config.yaml
arch: "transformer"
model: "sound classifier"
dataset: "read English sentences (LibriTTS-R)"
train_examples: 15625
time_shift_ms: 100
n_mels: 80
hop_length: 160
input: "log_mel"
spec_augment: false
win_length: 400
targets: ["voice"]
num_classes: 2
norm: "layernorm"
norm_position: "pre"
activation: "gelu"
head_dim: 48
fused_qkv: true
bias: "none"
qk_norm: false
parallel_block: false
inner_norm: false
moe: "expert_choice"
num_experts: 32
moe_every: 1
expert_mlp_ratio: 0.25
experts_per_token: 2
shared_expert: true
subsampling: 4
layers: 10
width: 192
positions: "sincos"
pooling: "class_token"
label_smoothing: 0.1
loss: "cross_entropy"
residual_init: "none"
optimizer: "muon"
muon_scale: "original"
lr: 0.031
momentum: 0.85
nesterov: true
orthogonalizer: "newton_schulz_5"
adamw_lr_other_params: 0.0011
gradient_noise: 0.3
steps: 4500
batch_size: 512
epochs: 147.5
lr_schedule: "cosine"
final_lr_fraction: 0.01
warmup_steps: 220
weight_decay: 0.03
adamw_weight_decay_other_params: 0.05
Rows from block 7, named by matrix and row number. Rows with one number belong to one attention dimension. Each number is 500 + 50 x the weight over the matrix's rms, rounded and kept within 0 to 999. All counts start at 0. Numbers have three digits each.
# q: attention query, key and value (stacked) (model.blocks.7.attn.qkv.weight, 576x192, the q third), inputs 96-191
# k: attention query, key and value (stacked) (model.blocks.7.attn.qkv.weight, 576x192, the k third), inputs 96-191
q.6:482471433347515503433478484426528552484471532427370452618503629397467504522470607512490526483475554469522522478470560544475469407530543518456454586431509472446508498535515545519503566396538473468579464474369570429412453472572469523526463475525464476522462482566543557491483524439557502524
q.7:471481519530512559596561576538488462484464523525614450538475417526486600529477553520508497448516513478515504503490538405483450521513643490508542520480538499548548434514519493559484495429507493368498601583364401525579460534552550516467369518578506478571613479510457398493491489549550520484
q.8:445496496466497565439419538424502520485437487475507468500487498536571565500446539444528531516402503478569532491528425471500475527498509449387505497512522509453380397489460564507499487470535548440526517459505493495568519568522528474538519468538485431583433442565438490466503573556441484483
q.9:567515404388509539426509488488526470512502404573458440536497546510547463449491530439522496466506382478561524571550571473487454570506482513565432488497536455534553523545597501562489570593497537410563508458560571608556454515533508346556460455527578459480573453533533481510535485483528462517
q.10:471454532564492595569413478540559546431480506499486531458417548484548471558465520565579533563435559506533520450607508555496488550551515504424545386443389424562491568450476556496497532444501509494455559484470481495483546505530434432545548533587492433437474600520483495474454484471501476538
q.11:447491440503531565531521585477402386429577502500514529414510530547539494501544545456534492543478590491516544533457531500492452446491550504436470498453529532510469483517488462492421495482513439480413471455488489499401571532457451452524533492546500574566528488466464517439463483527450523473
q.12:567459540464499481534498578423422545427603522636470521556560419515533679464514511430522431562505445462545390494522479572459566463395587449418530484342533509561541539485512516465524477440540579493500472527514479483508471382439534564465388445503535567573525562531533494421472540445553450576
q.13:494468468545564386530500570479489580581513535500369538540550551419506452524493458540498504444508449453481510568520462388563422516420409407493450467473517452521556481436543451604537430505483571493490460484503380483511444522570475406520556465508497467418580449497510533550615543538592561481
q.14:537503490543495499493532470554521498558536510457459452525517496550482551523511456463450602576511507496510512518456436548444550557426453454409541495535482390534519511485538485547518496463492463542457521476510513471477515519477457496610510503540497511579521528506533417623528578473501634533
q.15:511557566520498459499499450430466433568462535459511391568571520477404547506585402514549532570546565477501483535487476568499495497454483475502532431555551451471501593518548548561532485485471519428456522475484461485435505498472437425579442469510512490505506518486563502502505489556515473412
q.16:532449496499540439525546501558453463564480472517511477505599520566514489428473414503480465494520528479547472444459541541565407506501480469478539533510603507576522420498511455479533426499461633482478570564500547490507513466479477461540504475396556485566420517515464498539540498480548538439
q.17:495495455430487527534469470560515590433478473503582514630534527366564472441542426557520483533469479557460531465466512517485427541578554570479465483377550423502453511402474575505349511482635494520479536486475522396437541447505467562543428460541577516446463463485509525527471497490462535544
q.18:515476446475586536522471408633439462498568499531461499532484519435492520507490402499411409484471543569445508380499479426546538460519584569469533425470465478595448454574451485497370466495572477567503472502483541435546424434580568492488501445422560446415552465641459414456406529565454420445
k.6:441522463496430471438466475550578482408675537377450559527435465462439491558505494469506447532522474486585455491480546589477464579462442536446538584414479496487462527473501536502563494474518506475509544528503602571558500555471444459466454510521511449545526392481559502568506501464501520498
k.7:467431422531509424496531430531578453458531439485498579530474472513419488439475454480565547548580457544470598520484527517522410505417572472454581493428600473527555510499497494554546450514411606483480578432486577519439468546406616538495549555425449483509553505471572396501554490373555469559
k.8:494511511590461586473565481377429481490451574637521442492589481498472522536559532473497500463400491493435546545496476566515482506485569519546440454563497530382558500476506444470539507416491447579496507481484485483493449500555471486484465415411491493566444530452516553502517513634417462439
k.9:476395550493499575512400509512479375504494460478424457605448555458586484497546477473419478564411464557514459609454491461517505530468475499508483529527521541435482527538528509478518504539528454450466423538487560467486427479503587550454452466534415466465439534533510555516464501444483429552
k.10:509568522544515462532550444546588435571541635458568474517512482587511557512548523539550441480430453504532488523531364542539584438437591505430502581504400496487485424485411596495498475509504548467455490527564429449446492416513433500407499549484492471473485505443482429472544501453447454520
k.11:472497493520480427532484503524531482501452428494474498356534536549434439511512424532527496490497519437596516488492381492495506546449474488453576541500530494506539498501480405453406451515392519518491533516472440567448637455480465447440476526465531487535506492541459456502522487537512539547
k.12:502421581498537568588471554424465455518525400605606439450490552460472515510524456437394559468568528514527464513485563437574533539474526507434522432504538456543585565552578478479481472476421444472477469548518441543572507564491518427452443395526503577540453531516550530530559423504552462537
k.13:549513498438535500436474484437426478490556542496438546457390579514519535520488568400480503481548497529410433524495488574476411471506542451516499524379544458509550453579471542438611509505461535518497458528452608466499458452435474429534504543612543325443431474528579560585443412522410470503
k.14:502513462504463447555494500475515509493624458451444510459480526538500521563512575471478416428463505428573511507489573442519571519459529543473537437465470558547550440477515403472567432495462541528553462562468534460467562502500502569557500497464496521485506495479428442507540491488408490476
k.15:593546453539563514446463592472626425464452550468522530519512482598543454416450473534428455491345518445560433517473506470485526467502417566469431421519505480506568543633530555422458463544491480510371526571504526444575494418513507473438476463429488496495545538496511435522450544561556464471
k.16:529544552508483483493485491518550506512523426494535431534656466545596462583495505620513474512496476527473513454464411418523439573602520546480524529571488418393463583615572443542487388470562522460465507521474490455545563512528501459553506400478532535527411501461464595485578448464602526495
k.17:404467426585517516520386463598567496494540459532561504490612495480520480484459595461460436519464573390465490537484492415460558466480467537450596419502484488566494567492572520612483558565480486449539481500490486516528548469500496529534535527485599436526511548435416531415473489490503537474
k.18:382450566429522570519572510499482503463482527478440483528553503454530490522402488473531444432441579569464465557547500549585474509425547468460491545452460525537511446543476464439517457559466519567523463428496519484506485535485559485564486389450530544575576555562457514476571524518487555539