{"win_length": 400, "norm_position": "pre", "parallel_block": false, "epochs": 147.5, "final_lr_fraction": 0.01, "weight_decay": 0.03}
Rows from block 3, named by matrix and row number. Each number is 500 + 50 x the weight over its row's rms, rounded and kept within 0 to 999. All counts start at 0. Numbers have three digits each. After the name is the row's rms in percent of the matrix's.
# fc2: shared expert down (model.blocks.3.mlp.shared.fc2.weight, 192x48), inputs 0-47
fc2.0 093:482521501456458579592360443525548474525433565596512546469561544525513580462513518558469480533505482552495476483544465437440486568443479549486422
fc2.1 095:633489497421569525496522414601526497460472493538518565562454473599551478464433487443517493497449475415497597479420511473518482462499515483444535
fc2.2 083:527513445573546606459567465466453530555563484488561505469547484521471526419479413500561512474443520561599464497561563483592573430466495440487507
fc2.3 108:482536519562586426478598526503469533479396484510494554581433488533511571516434504518557511526460512539456445466478503592410559551528527506385493
fc2.4 100:472564505437533410539477574519400598515571529648460527515527548536418479501513522483486426528452442468434550534433481481526485541481475532515483
fc2.5 090:469474614466532462499541408533455531469503501431412536483469420555445472550466564511384569420535475479399470491506531539505552447473484462504542
fc2.6 092:506523535565584464502441491470600553518439522554428481560499440542499502400429484524514538485505609565474446514472519636474481501504434543507461
fc2.7 090:548582531483461469457489537472385488478510413547468526400533476504460517552503578402489489483451544462456513418488552420542443448510509607483460
fc2.8 116:451510529533530470441499473452533573462447454522569472424434586503475415571569418516545483562447503564446510538419463466539452403548535459534493
fc2.9 087:523433426474575463569448522494506534494508507527527540478427453523565542537570483591485434392555520527548545429493513586430575494550441475472431
fc2.10 095:513600559491555441502429475538447559428523496460604520436550514510469514537446467523462396474500438424507470574534592480487425529500460581505511
fc2.11 108:566578465527478542483486470521522480534424608507546487364437479555528530519455478446479589464482491458480502462454476415562550544492474461399566
fc2.12 086:575530418533479437466443532495554489336443599536564485557549549516613507516538565523511507510516533529482478562490462507513517482493472448555440
fc2.13 088:456421550516522501486508434519518497528447489534487488475536476370558385515553451531497384381506551502545531465513528448509457486489432410497454
fc2.14 094:499395594529502485422463493496464505537488529452491444594469529455518503567529500434454499443489549613537547546402525459494493496503568461381467
fc2.15 119:525436479521459537452488579476483561463524463537438396514452514489551522437498495406514543468443477555488487599542415467531481497473582528416385
fc2.16 085:527508464563580527474494468427433442462538494559510431484499499444561406537440476489505452507437507520509533605416474518578360448475531460499521
fc2.17 112:515530530468550521498442508523486520531600491527576461500477427547445481485560555465434468600501441488573622580530512465453456468468616538475537
fc2.18 099:516532527513524549466523582538557445483518459457449443485440417552547509462444544398383472471552531529596445491561407461471523514543480562480455
fc2.19 090:464537453417415489588466499457469497528518431477447489588488520475502494456538519458561454552475528518503409581553478475555483371451526451502396
fc2.20 084:513436455581412488566503473417480449427535465441477510508444432500453507487534570552491536569508538606471459574395564473544575513503552509499505
fc2.21 109:423550473502579496484541447493448574491560482458625550556542452468502474432451430499506503567471519454580568554522578478504592512527525462539572
fc2.22 109:480549504516437520485419551502462496580472471547445521510506522549509453414572530466548506525461504587489415520411502525541538402560493444642498
fc2.23 093:480468428613454483460470463471436480483417488456513536563533564514502555539441479502496529450494477453642441417506434476523560522445594486454507
fc2.24 079:486457577424545540468490569554476437497544511612411548539448504554523574558427432494518498442458554457440445540572562560511501476528527473437498
fc2.25 079:459531517519466456517515507536476519411484592525559513537512450596470577484517470478550431444530430479548358403562473532477550470489487464457580
fc2.26 088:451530468549401620453473554497555558514480429545489604599437453545460500530491506515450472499499464508507547492612449558466465427450467515492520
fc2.27 095:540357476439512428458506470563488451492600514500546435481577548506435507519471453519501548474588504539466605558440466564495457568528481500488461
fc2.28 102:415433409499464481529480533508489513542423520516442482466525546509469552456508485524519606532552437574582503577531439531575582528443544520482396
fc2.29 085:456493570510478579512527541553470571399531598451593404383524504474532501501477465510511469459492427391447518451491446481501518456543470534524505
fc2.30 121:558480503509535598493555529494497563525466468469438398566459569484466472471480496552503478516567475521526396558530570564482540379452487426553563
fc2.31 106:482583490434449432534453513512406483478488537513520561503546525543434449444568577486441423585488525509465463526496498449387466554453553462429570
fc2.32 090:473527591476403455553487450463509560507482515506509441540471466576568454528469517510452491627430531483493506441464404577485531508590508514529602
fc2.33 088:577559413552502495447428564494356487506454485542460475471463479497535456446515509549437531580507489414526546558572560459482476422487567467462509
fc2.34 101:435597458522430499526528468453543518468595587463493509509475603527559452555572422535542514558469399463447529572464547432478453464501507500485470
fc2.35 083:473425472496545495553507523494479460431535515435487477402438337493576455502489489474437466433555458555571582491409514478541495531501527554526508
fc2.36 104:626533516487486433511470534532461517543529498549536482368493471509594557551505509438522521505422498420425449458444409540515423493456487468545542
fc2.37 099:549538530515506555388437543459509471506512555439497577540526357468474476477521547550455491447511466496472493393620494504463581477472470486466446
fc2.38 096:561528456457418525573559488564461515440522528477392558507478542518509558404522514498408481505578493493469483640549534433460522482563464542489495
fc2.39 096:576457532534485443592426424476598542430515524477417511490547528494499462466488470580493474516444492445556417403458476506521458534596467560458515
fc2.40 093:525478511446441480509419493428468484480497521451544539474477518562580557505542475509537428513592451499387526535549455484499423535466397464564616
fc2.41 084:513605509452472417489507520632597483490541498545424518550630473480421504491458519453453596530498503517502511538509488479464474475440493454467425
fc2.42 085:493480513449474448448508514518454534564434396547433454486583460548403586526436538440470422497457513511579469485461559454559499523541501477473398
fc2.43 097:462570458531496473501526421515455486523509549609442530570444505630462470560468513503573475575437467438395509501493400458497437512489467489510479
fc2.44 108:476411546492498560538596525463520553573527454449551495440452446468498543463542518505524554480534499397463525538509485406527530634475607483500467
fc2.45 086:584392439516525477544504455385468566515528546611506478472547527509485496522542578560524487481518463500530480540517472478537488408417502571604455
fc2.46 116:487570483421489426435468561466592490575404526466591548549535500514558530541461515505495550459507503518583494510567426604490531554448471437462507
fc2.47 103:477563563554464479520520544464566579454572468427527601538502577475502441492376507508496492523392529527485477422516505489465581474484490477401527
fc2.48 098:542504563487451439476482516523408567517442445526503460448435574450517519428440576424578497463512542461473433523489409490501533609475438575508498
fc2.49 102:553537534397519437474483510534541535582553460428583531482481554457572580530466523451517573428522491557528563494596546471542554451522487583543512
fc2.50 093:425577510515472451610429433475557518546511432565471396475464454525462572405556463547603437488550492512478438509498450542536505516486526517472506
fc2.51 108:502534491558589438666523522484501492459534513457508486480488456467498457567517579492404523471473397480478484497475483595465538439569576503469451
fc2.52 106:457564543427611482449535433593528421559484504475490499453464554480460489487501542572487554547603626528525475466557488516456561532505479511551459
fc2.53 094:674488570485497442498546455504466496539493506452493517522475610414529453425566520464521524513473492439501508443472488518466485548436367494488496
fc2.54 095:477451404585503488448555479560482560536543543588456428474534462512448456505645478430542476506546519499470517452535500501444476572473614506504516
fc2.55 108:528475535514533632522459433524512452641457433455544534481488482475548552496540412496548424482490482488527491547513527457452553513420422457584515
fc2.56 107:472509482516458481443473342481483468471538487497508466530489499543407550582482452480392455525543495411482571448576564484492564570495444525554518
fc2.57 099:510523641440519400522531501564534567513455570433529472439469516534532543525596567498457450449522467462519500580475570508543545459592514480475512
fc2.58 098:549493412559430612499500535529493515455432404497486487507510546492445494522523536493420569491535453447485558462402527593531486551563523417533430
fc2.59 095:555439473579530477494426554408507487471519566438443469480441453518508491457421527600440492483476557405517479558395555455498494514527539431435498
fc2.60 094:484543402484548498517451539506574492528470591603485483591478434437480479463485524428558510580454465486495544509483505660470477511506420515514505
fc2.61 081:472523491430497473583511455417520467517506404553582467465517585473395552439628499473517470514453531474587482422489522515441537487476516543551526
fc2.62 098:513485510458423475498515381491443526492502505478598444583440467406487472505525510459475492533471571459457604508564357498558514495495454476518451
fc2.63 109:489485615607562454506480527498487434581503450524534523440509587500525519529520449466435569488557483487426469409497518503518516502558387518470593
fc2.64 098:431550446535448463475504542532525511501563557534544541506477646488442558484457412514490486507447471601440582402530516424480508536485464503556547
fc2.65 086:498516559424545521485551488521525413558498524381508443610534457529502443543449548488505486575542459474440521509484539448514595493524425543442599
fc2.66 105:549510548476521502465479479562513571490442526453450566503474533414532499360458526544483546485463442512441521462564580516522584441521567597450437
fc2.67 091:486601484432545418436445501473513423509581472480503480570509398526423511589482514448546436488523524418586464515486452445560490474477433465516539
fc2.68 103:484482508463511578320538471448455530532561491568430561486516432430538486503580466465448522461464461462448494504533494467469566482512588457538545
fc2.69 092:521541587374519390452526437505463587499507499540493501443405547532508488588464538497437551446446416534406493476448509524460507512510468469477472
fc2.70 104:434548492535567565533475503414504536541534462535418465589503475497483466446412544543539599578573489482512536596456456483564530433560512519459459
fc2.71 109:422575431440672462481512408538547499503510489505491491495473482541474557484532498492583458411476524570567448516476471571463447491486518478544434
fc2.72 110:475442459519498449477483513554452463468393573479521486537441526448551500483368477428575532481559573478460459569496548539541529376508455479460524
fc2.73 090:455535507472543424433545485524445440558573498478501380523544586529479573498466496516503470530494439430488469610536527485445416540482431401495520
fc2.74 099:458401548468477497406527557448475472433450440462457569539397499501536498573499551516420543537477454521522489513578412544495477423449493453561446
fc2.75 098:462583443525458533512376501464438501477515487505502444443401479439498558495480493389508562527465483437463455469478478457630532574482485504455559
fc2.76 099:520488479497529446472491489584531538465431591477429528539552500585522566484480532467500486557519438441539515477521508507489598490452310475544489
fc2.77 105:501483517541579520500524592494404453460517539460544453471505481550483493381448511427464502508535454606548424510511507432475391476587549471454494
fc2.78 105:437525441550506602522509427475488506494400510498498466449472499455525528498479586474468524557481499527398613488487558499537395533540548403544439
fc2.79 114:467497459421543460476402491532586584520508508501469460412468486524585470421570471532552596497475531506426510599569547517489555554467560505472517
fc2.80 107:596457531608516532437457479554417567522543496584506616479528484527523551502497506588529444570532506561523466519491479532454521437464537479440588
fc2.81 084:516450516551561516427469445453502409469545512547466476489492458524495466538536613477492531588616505509409551600502526454472479453397506496536549
fc2.82 108:566527507486631544506472464454493536556506450429434466519497423486538473444424589500531502494517507476477451439417459476581494480524488568534631
fc2.83 107:463438501512383485422490608502460441498480449537507553494526524497494428517567540449509407601541506408529526492576493452477501413555446489521536
fc2.84 088:568455535418411486541476593531475489448508557532556451446461554494513492514437481544572617488496458498389546492527427520450424458471466484495435
fc2.85 093:527455538534520586462528519516568572416435511493513501544489452496504531482502470420561565438415518430519538541496490530546568571372437413506537
fc2.86 105:467491595475438470571538517485584606518556580547476498558532459481530528466416481504521481513538459552497491526464621387559484559485471474555463
fc2.87 095:409500503536541504511591487469406411587525534607446448481536463516480445451521435549523516473456446539467545488524501571491597569439493437471522
fc2.88 091:560443568526533450399424446556439519491474489556479535432468532502464473506559559506556391522481564507502601511490528477514497565586420533427506
fc2.89 101:592446458485480602499422503430497535555541557513460506539552480584425411437457550518519505543479544470538467512480465453552566463462446569508400
fc2.90 105:501453513510473552381450501538492534576561478558526392514427529505520492552541579433529465409614483543432514483516509457501489561547527530529578
fc2.91 089:479562538508470433428484582494456563456437495504459569518541469572536580551519521446471626457523516534489525551519555623532500451515511535426447
fc2.92 088:524483504521583578563463482501460482517592480585462498524575554543510521511493476582526519500565492518395440630479477490520501476385466517482414
fc2.93 106:580498500598454492558514495499472508498492444500520580508517479438549555509433419517471622439465548497525557457491455428524556533491539367450556
fc2.94 093:498543519481460533415492547517505538429573361559544503578513485426547524412485396486477513532554587458529498563524519471506495501520512564563575
fc2.95 113:536568553410524493447505443536579503539494492522552428422460537443451519456557450524478585455464541477570545539436585558542430529530483500419562
fc2.96 103:480514467511445526466511562489517547449614542407551534477554507566468483462396595448510552558542500474416481438506509493515441468486461621480455
fc2.97 116:490491562488482479569484436469503408534553548489617469470423533431511509586543495499481555540502481548522466526459587564413463460603436457472452
fc2.98 099:487470501510511516442468465455535445472422502431465576410539461515502529435577550548521521488632459552466528506446488606499504451446453456429416
fc2.99 104:484531501399554486577572534428456471440486484500554382553428476548428508465393526501528487453551525512475538480452419484467465438451515511548425
fc2.100 091:490470463555396469521419560609472517523478519508552547515448488500516484406580583508505527585482560490526454483578541486421555514497473475611479
fc2.101 110:501496497604511496515490406457493508458464526565518437455462497520543522443514399470609471484568508445453566522476476398506502405491601509438547
fc2.102 103:534480431391434569492467502504553478526594521413539547487538493488614454540518533464488446479552493540483530489398541567559577437544557506505542
fc2.103 098:522452589534468420559494546533552486502458459479502465548418582519445524532480491422528484406582502539386605552476490431489496557476497544530539
fc2.104 095:470483488498337558473557453554615429477433476487525498499463539502453486428587571468494490559520491497555525502535527553575422524526521499491569
fc2.105 090:535482571517566531514455380529457577451472547598437552520444405570537514479509513527505477533463517595491458493533459471486538559425478549579448
fc2.106 108:573530538466494473515524432467426466455567513496504443502548416523554496437401532516489584601554502446441512399496465447587530473545445521453539
fc2.107 098:488517532463463480497560453521550456534431501475553643527485408551478584490524588502498454444505531486466459403490447558490521475611555508556547
fc2.108 107:615601529479430357547535483509531493499448594440500511457495511424512528535435467479471498452486488480543533590560462538471473452501519541516581
fc2.109 102:514502543492422578528443454420550486495561533434477491508470531504523479442525368543516426561445489503552602477549478480452441526550539508536386
fc2.110 097:464499416463456515507505487500552597495559416436466498468554523460527496484489520489575482488512424507530610477488492456539427345433421545529509
fc2.111 091:448580441444515437449480482487558560440425517533497446562493422456489566418450511467453559577520473569583468471566430513501534595462499524523471
fc2.112 098:470607494563525536552530590524516539536465530489498565545479455524453433468412421472440480481468575449571520517519573381471494470453435470545452
fc2.113 098:595503571504538444507490566470493439418513600415456593534483489586505461472484436513485535537575552427523575489496533432499513522445415453497500
fc2.114 104:450536563544449585491507430470425553429493455524524513487521479569479524574546551562553461383488540494555512484441481492435612474498473486576574
fc2.115 106:494569549461485520486527507486424534513450505575526494543490454513518552573533534601482576472487485556424430501570466544381428539443452517609528
fc2.116 085:517412494489573554553499553523550514451555487485507532519463563523401503470447489554525463468580501441473550511420564451482476612424582439487577
fc2.117 106:413496503562505534493470416544497456503503527493498419643469495436537500493561470564486414559472471505558578581463496530488509491381461537542453
fc2.118 106:558544536501513533489500460530404489500560548499392508455502563490511586463566504518531532371501484520489571523421525607518498552468494590537576
fc2.119 092:572421514537501604403479513436581453478479592512491478567516564544492534461451578489485466425584577481578481521483477509551461548504543513536559
fc2.120 112:487491413546591476485443484486566566527631441465538473453479473491420527519505543475518484514488427578451455535426546602577488507479411506515505
fc2.121 105:590608486569457526452475470472451469493452546524457452484510444457487501476508521427467511462543472567480540551535412497524387447518430475490365
fc2.122 108:559497476519461453519466510519471526422505580477457458496459431377464510538434487566565526404546500552515516548488522400453546506443512635486513
fc2.123 087:490513639544465491439571515533575531467448567464519505573570520482488358507407468484497449496456539536498554461461440525574486489536542484470458
fc2.124 090:468466520549462616593381521519480469491449526551504431483554421480477501528513499560493508593426468523512445518487497553539556561612439475458483
fc2.125 112:487508543475567578499527464421505487407574501537409493569468492637505480493445524471504369506561399542481530493503494522538534470453503540500553
fc2.126 113:531494506527483509567562499524475535538592465531544490483596499517473473547430482596499416428566479527477519544506438388577528431553579553451549
fc2.127 095:516498492541444593492510548498494493496554510589492441446524534461457519434554479564580488481578565379531478437490596482562494548394505464553474
fc2.128 086:409578506555459538478458525501570468513465513485528437531409489507525538512471532557509504589477379561522418546451551577465525603514586499512509
fc2.129 089:463537525471508476504398516421528589541487460486458511423575514459509541505562502491479480452455501575473521523449504363587516575489524376465483
fc2.130 096:504423451420540570495475476573579537495480482475431494479458566503466498498519466447452568515523418522571494514595434442560391485450518409546520
fc2.131 120:546458511440508544536548511425395473550584503479531535563493444507434609527425507534536424468521459519485549458479550507542550487503479513359555
fc2.132 096:554486513467557560484476507468450506501500496484552472521461527565525538463529416443394415526554520389457547545574503511563634466410524512527506
fc2.133 099:428509520454548479490450540426428474576573568460464506569542495582396531432475446544437610520496540535530494470476440454562430500526503475523543
fc2.134 108:510532523511423494505483506576473406468510420521551565533504558502467497391536503448511611483541457405538552496563382458529480540464491554490562
fc2.135 103:451533554628484569474579470471491562575484504537492501438487563526556471544479384526563452505453456587502521478456571477512503531441415503431506
fc2.136 125:529424498447596588505463586472506545498527491477494550595529530468391444545471458505512443504463565465582498433522477558479502550612500567473507
fc2.137 090:429472569425523517559561437464447455460538532510563496554537522596495533467475488557498483457585612474555487574546569429522572463556477469458520
fc2.138 121:529474625506339511598421503503528477567546482517466498556456472559515476609529478473415429446498529523500487512491493443506522511490504428532508
fc2.139 102:423530490489587500514509535530398520526568515571497498424513415570602408520558535534544445504570494458485504507496458391435530465546496541494444
fc2.140 091:535515501417498489514422492465425425574427434544558527471475574484529541539495493519558515415526423517436486503385454432436557480575460522503548
fc2.141 122:547487522567511551515452480546492505540444431470516440550537430454533525443528472511449601525552505431510515453526428426529467617495539461571621
fc2.142 100:541470498531455537541524470582445496442495503419494450490538540397564582550490514515551451463438566591416429504585438426530426493487499476527475
fc2.143 119:606501512530523464616550513557454507403524534461475387505501433563492484559437550579560425477479423532498500436531538461555518446529507512518520
fc2.144 093:442484501553421471453566427541474469464580452436549503578488448535482471523438539591419518512441477492424550574542556606508535515489510494576470
fc2.145 101:488500552406551538469509437482537546526555498533494489464437499590536406522456434559464413560506494573545446526459479494546559526476616550429557
fc2.146 101:596533435491423495523400572510428580507568555509516469535470439529525515465459484510526558580527557555452512529454631514497466473526570500459552
fc2.147 098:542454487455475520444558460515471417586436372509489503447598551506490536497460537417480553509546513571540539541529519511609452470517449480533420
fc2.148 104:550488555482470462417532459447511379433523536444469443459488576466580598591531490490460470530531417590493493547474551533506487501562429493488535
fc2.149 102:604527523594473459470523511530489510446510604496461526556572480522487528471537569557543515587479433618475563434586515521555446452522527475545511
fc2.150 099:494549413524497567495476572516458473484471505460454495460523542495407569535512555620545396559463521588549502566515436491504482433574527493416486
fc2.151 124:526459445493425546535499497546552568405466420515553551473594585478569441506527531515509538486458525521398451499518547471359507516440528498473522
fc2.152 082:534532454464503508494442503509519605494454441456454449456344470504617464430525557509500496460458513447535463427538534506536513521610498505568528
fc2.153 120:491405452499552451599423570573519394504580449571570457508544539473460484531484402507480511520507576528466501461464536479498492483417547539473555
fc2.154 103:532522610490558501472562503535417496512481549515567486419519459567516513509467438531563565478551543514600588427483407457547578472517510476530431
fc2.155 094:476545539490450434476547594553490469562489476411547568428498469593490531516486506436489545424538573521473414395489506531431492534442535482585490
fc2.156 107:386483458475502429402629503438524488498453473487544548529533522468492507484537560572519511363457562478430506541516486528463529472565546503542548
fc2.157 096:422465521488577512457527413510557508434533446557497486518503555452522494475492553476583555426460514524542526600515505465397438489578548616467532
fc2.158 102:520509503509483526510392450497533474416554559481472480490513415559518487431557558488432608506445455468517542439531471562522556495464379550530412
fc2.159 116:497497522515546485415489367495537526559440458527465592550444453524497518536495548472505530485581396462461438487392490567439571451499540491539538
fc2.160 101:483514441458488472516600467470414520427453522493623555458533502477454489434454528538581469508389472566579521514498523484493492465467519376522541
fc2.161 119:494499449395559575594522504481510475566525451565417456423609511466472440416434441497561513501457477446558558490538565468506479475468553500482490
fc2.162 096:480497494540540522512438445514513520506519561451529533461451426463482564637527484465494458496467482539525453597419485629515537527421431591476532
fc2.163 107:438471440427525545488524538494568567526411460507539404531470560524585520465452513507486596511490518556476569372531476538490534477541562431538448
fc2.164 089:463515554420519516489473568463499496611496539505558502453455515555571467544449436446437357536566464545536477478515550508544537584419462497525460
fc2.165 097:451506455515551424516452445498502513510558544445426490465553475488465496529463587432476508413528566451592593453424384529576488491522500563500467
fc2.166 109:490492498453507538465451453448520488544524472569592380536577455490412515521479434509388450569558436544501532481515508553553533573483444423533488
fc2.167 093:496499566483499497464518601467508442481475461577515510487507397544435434552469537539550492422573594518430469491530510541509435506615522569421534
fc2.168 098:485527466596459454528510443505374593539554507559438510448489531505526510402510455485500445491526580454453491501545493395539569569468527586484504
fc2.169 116:522566456421482519615445526541498460601538455560559550568444530499548511598491584547490504382526512463479496465483478506578537519562471522514469
fc2.170 098:473497454552550613509566538432521501412594501554500486500493502586511489506477510517519466523549453451459573546567523564527540392471553490542615
fc2.171 102:492541475557566510524498504530424426496558488573496497594548493574571484451429479517593512524468441440496512446569534561420601549507452426517472
fc2.172 112:514558447509527466496449471471583496459417593472587467477508521536411534489513620496477528483499601430481549512483536477422489415468494441454576
fc2.173 098:425441489456476539474539427446456403498476463529522532562538529482509544459466436505455611492571575601522477495462485510450450529426489557388486
fc2.174 088:577540505493546444481437393445473509551439512388483494482488541476430534457471548436418538413547451469410569579511548468490497517522439458510503
fc2.175 103:486554485488539512445450556519505604514469574513524489505455432452440537460424452501497503542615446612426498584458521482530490388462448474517499
fc2.176 092:447547493489439526487478488479497524524523547427495505423477546488619578555561486471473362540462544457421501499582496457511457516550494503551621
fc2.177 107:464491478545402627532535555576413483578509476512498516482509495505534530521506515484609545442531480445522530493396419516516505534455474493559613
fc2.178 089:489521503565513458412449534487497470498599531462474469501492503444511514532469464424489560485451448399489536483476600482518440424483479571338527
fc2.179 108:331465476526527429466523505454446490509497570500508527534477519501435490541538492512512563404520473517527517509443493488511546498333475549493591
fc2.180 093:509580492582518513511516523474509583622576445486510503470497449527461480549499421522583513471600524552605496537564485504459583502545412492536482
fc2.181 098:568525494445513506552403531506483498432557439508527587635563481496509583486581463423505482416440473511553474501459531501452559501550446558460512
fc2.182 106:611485402511500505496480503483507524521466602597506457460402504567600500480503529484514422477605511493534552455478485480407466442546478489436473
fc2.183 108:527538464471529518603476513510441527511466568496456440531564567452553522403487509478523443491484497526524463475535515435555374536597451629523504
fc2.184 099:504489469448553484435474478541506537511499492433442598453486552392546478479508482570562503596558479516486461538431415463529416393503492470589511
fc2.185 102:519511483524595462496496498467535501388526497444502422470543534495471477489440546483468484393496519425560547600543483525567434526519479595579596
fc2.186 115:577456485498454579508524522457481540526454524454403500362504491552437486560400571504508474603586473513480501485418485448469495544437538525491511
fc2.187 098:442501505544474517523495518548464423477402498475431489387575505497485497505428483379426590548555486549476481524493546506427496461468597516425483
fc2.188 082:463526538573499476542529542372480472409435536584467550509537512486438501635552512466471542497443594544513568477508495468504608521511493506481526
fc2.189 101:533509481470448491407516553459487484482520452534467463558405513491615512552569466495469477502537506535579424568435502512484412460471540409439603
fc2.190 080:442552540420521514526544487442486511511445476446453522425424482552418469596432524437476581519550481566563578446534542522547458481539505544402475
fc2.191 097:432445434486533485416425582530477465463405491517484576542513498504547487506456583502447517542570551527599535467454421484418530479414479471565502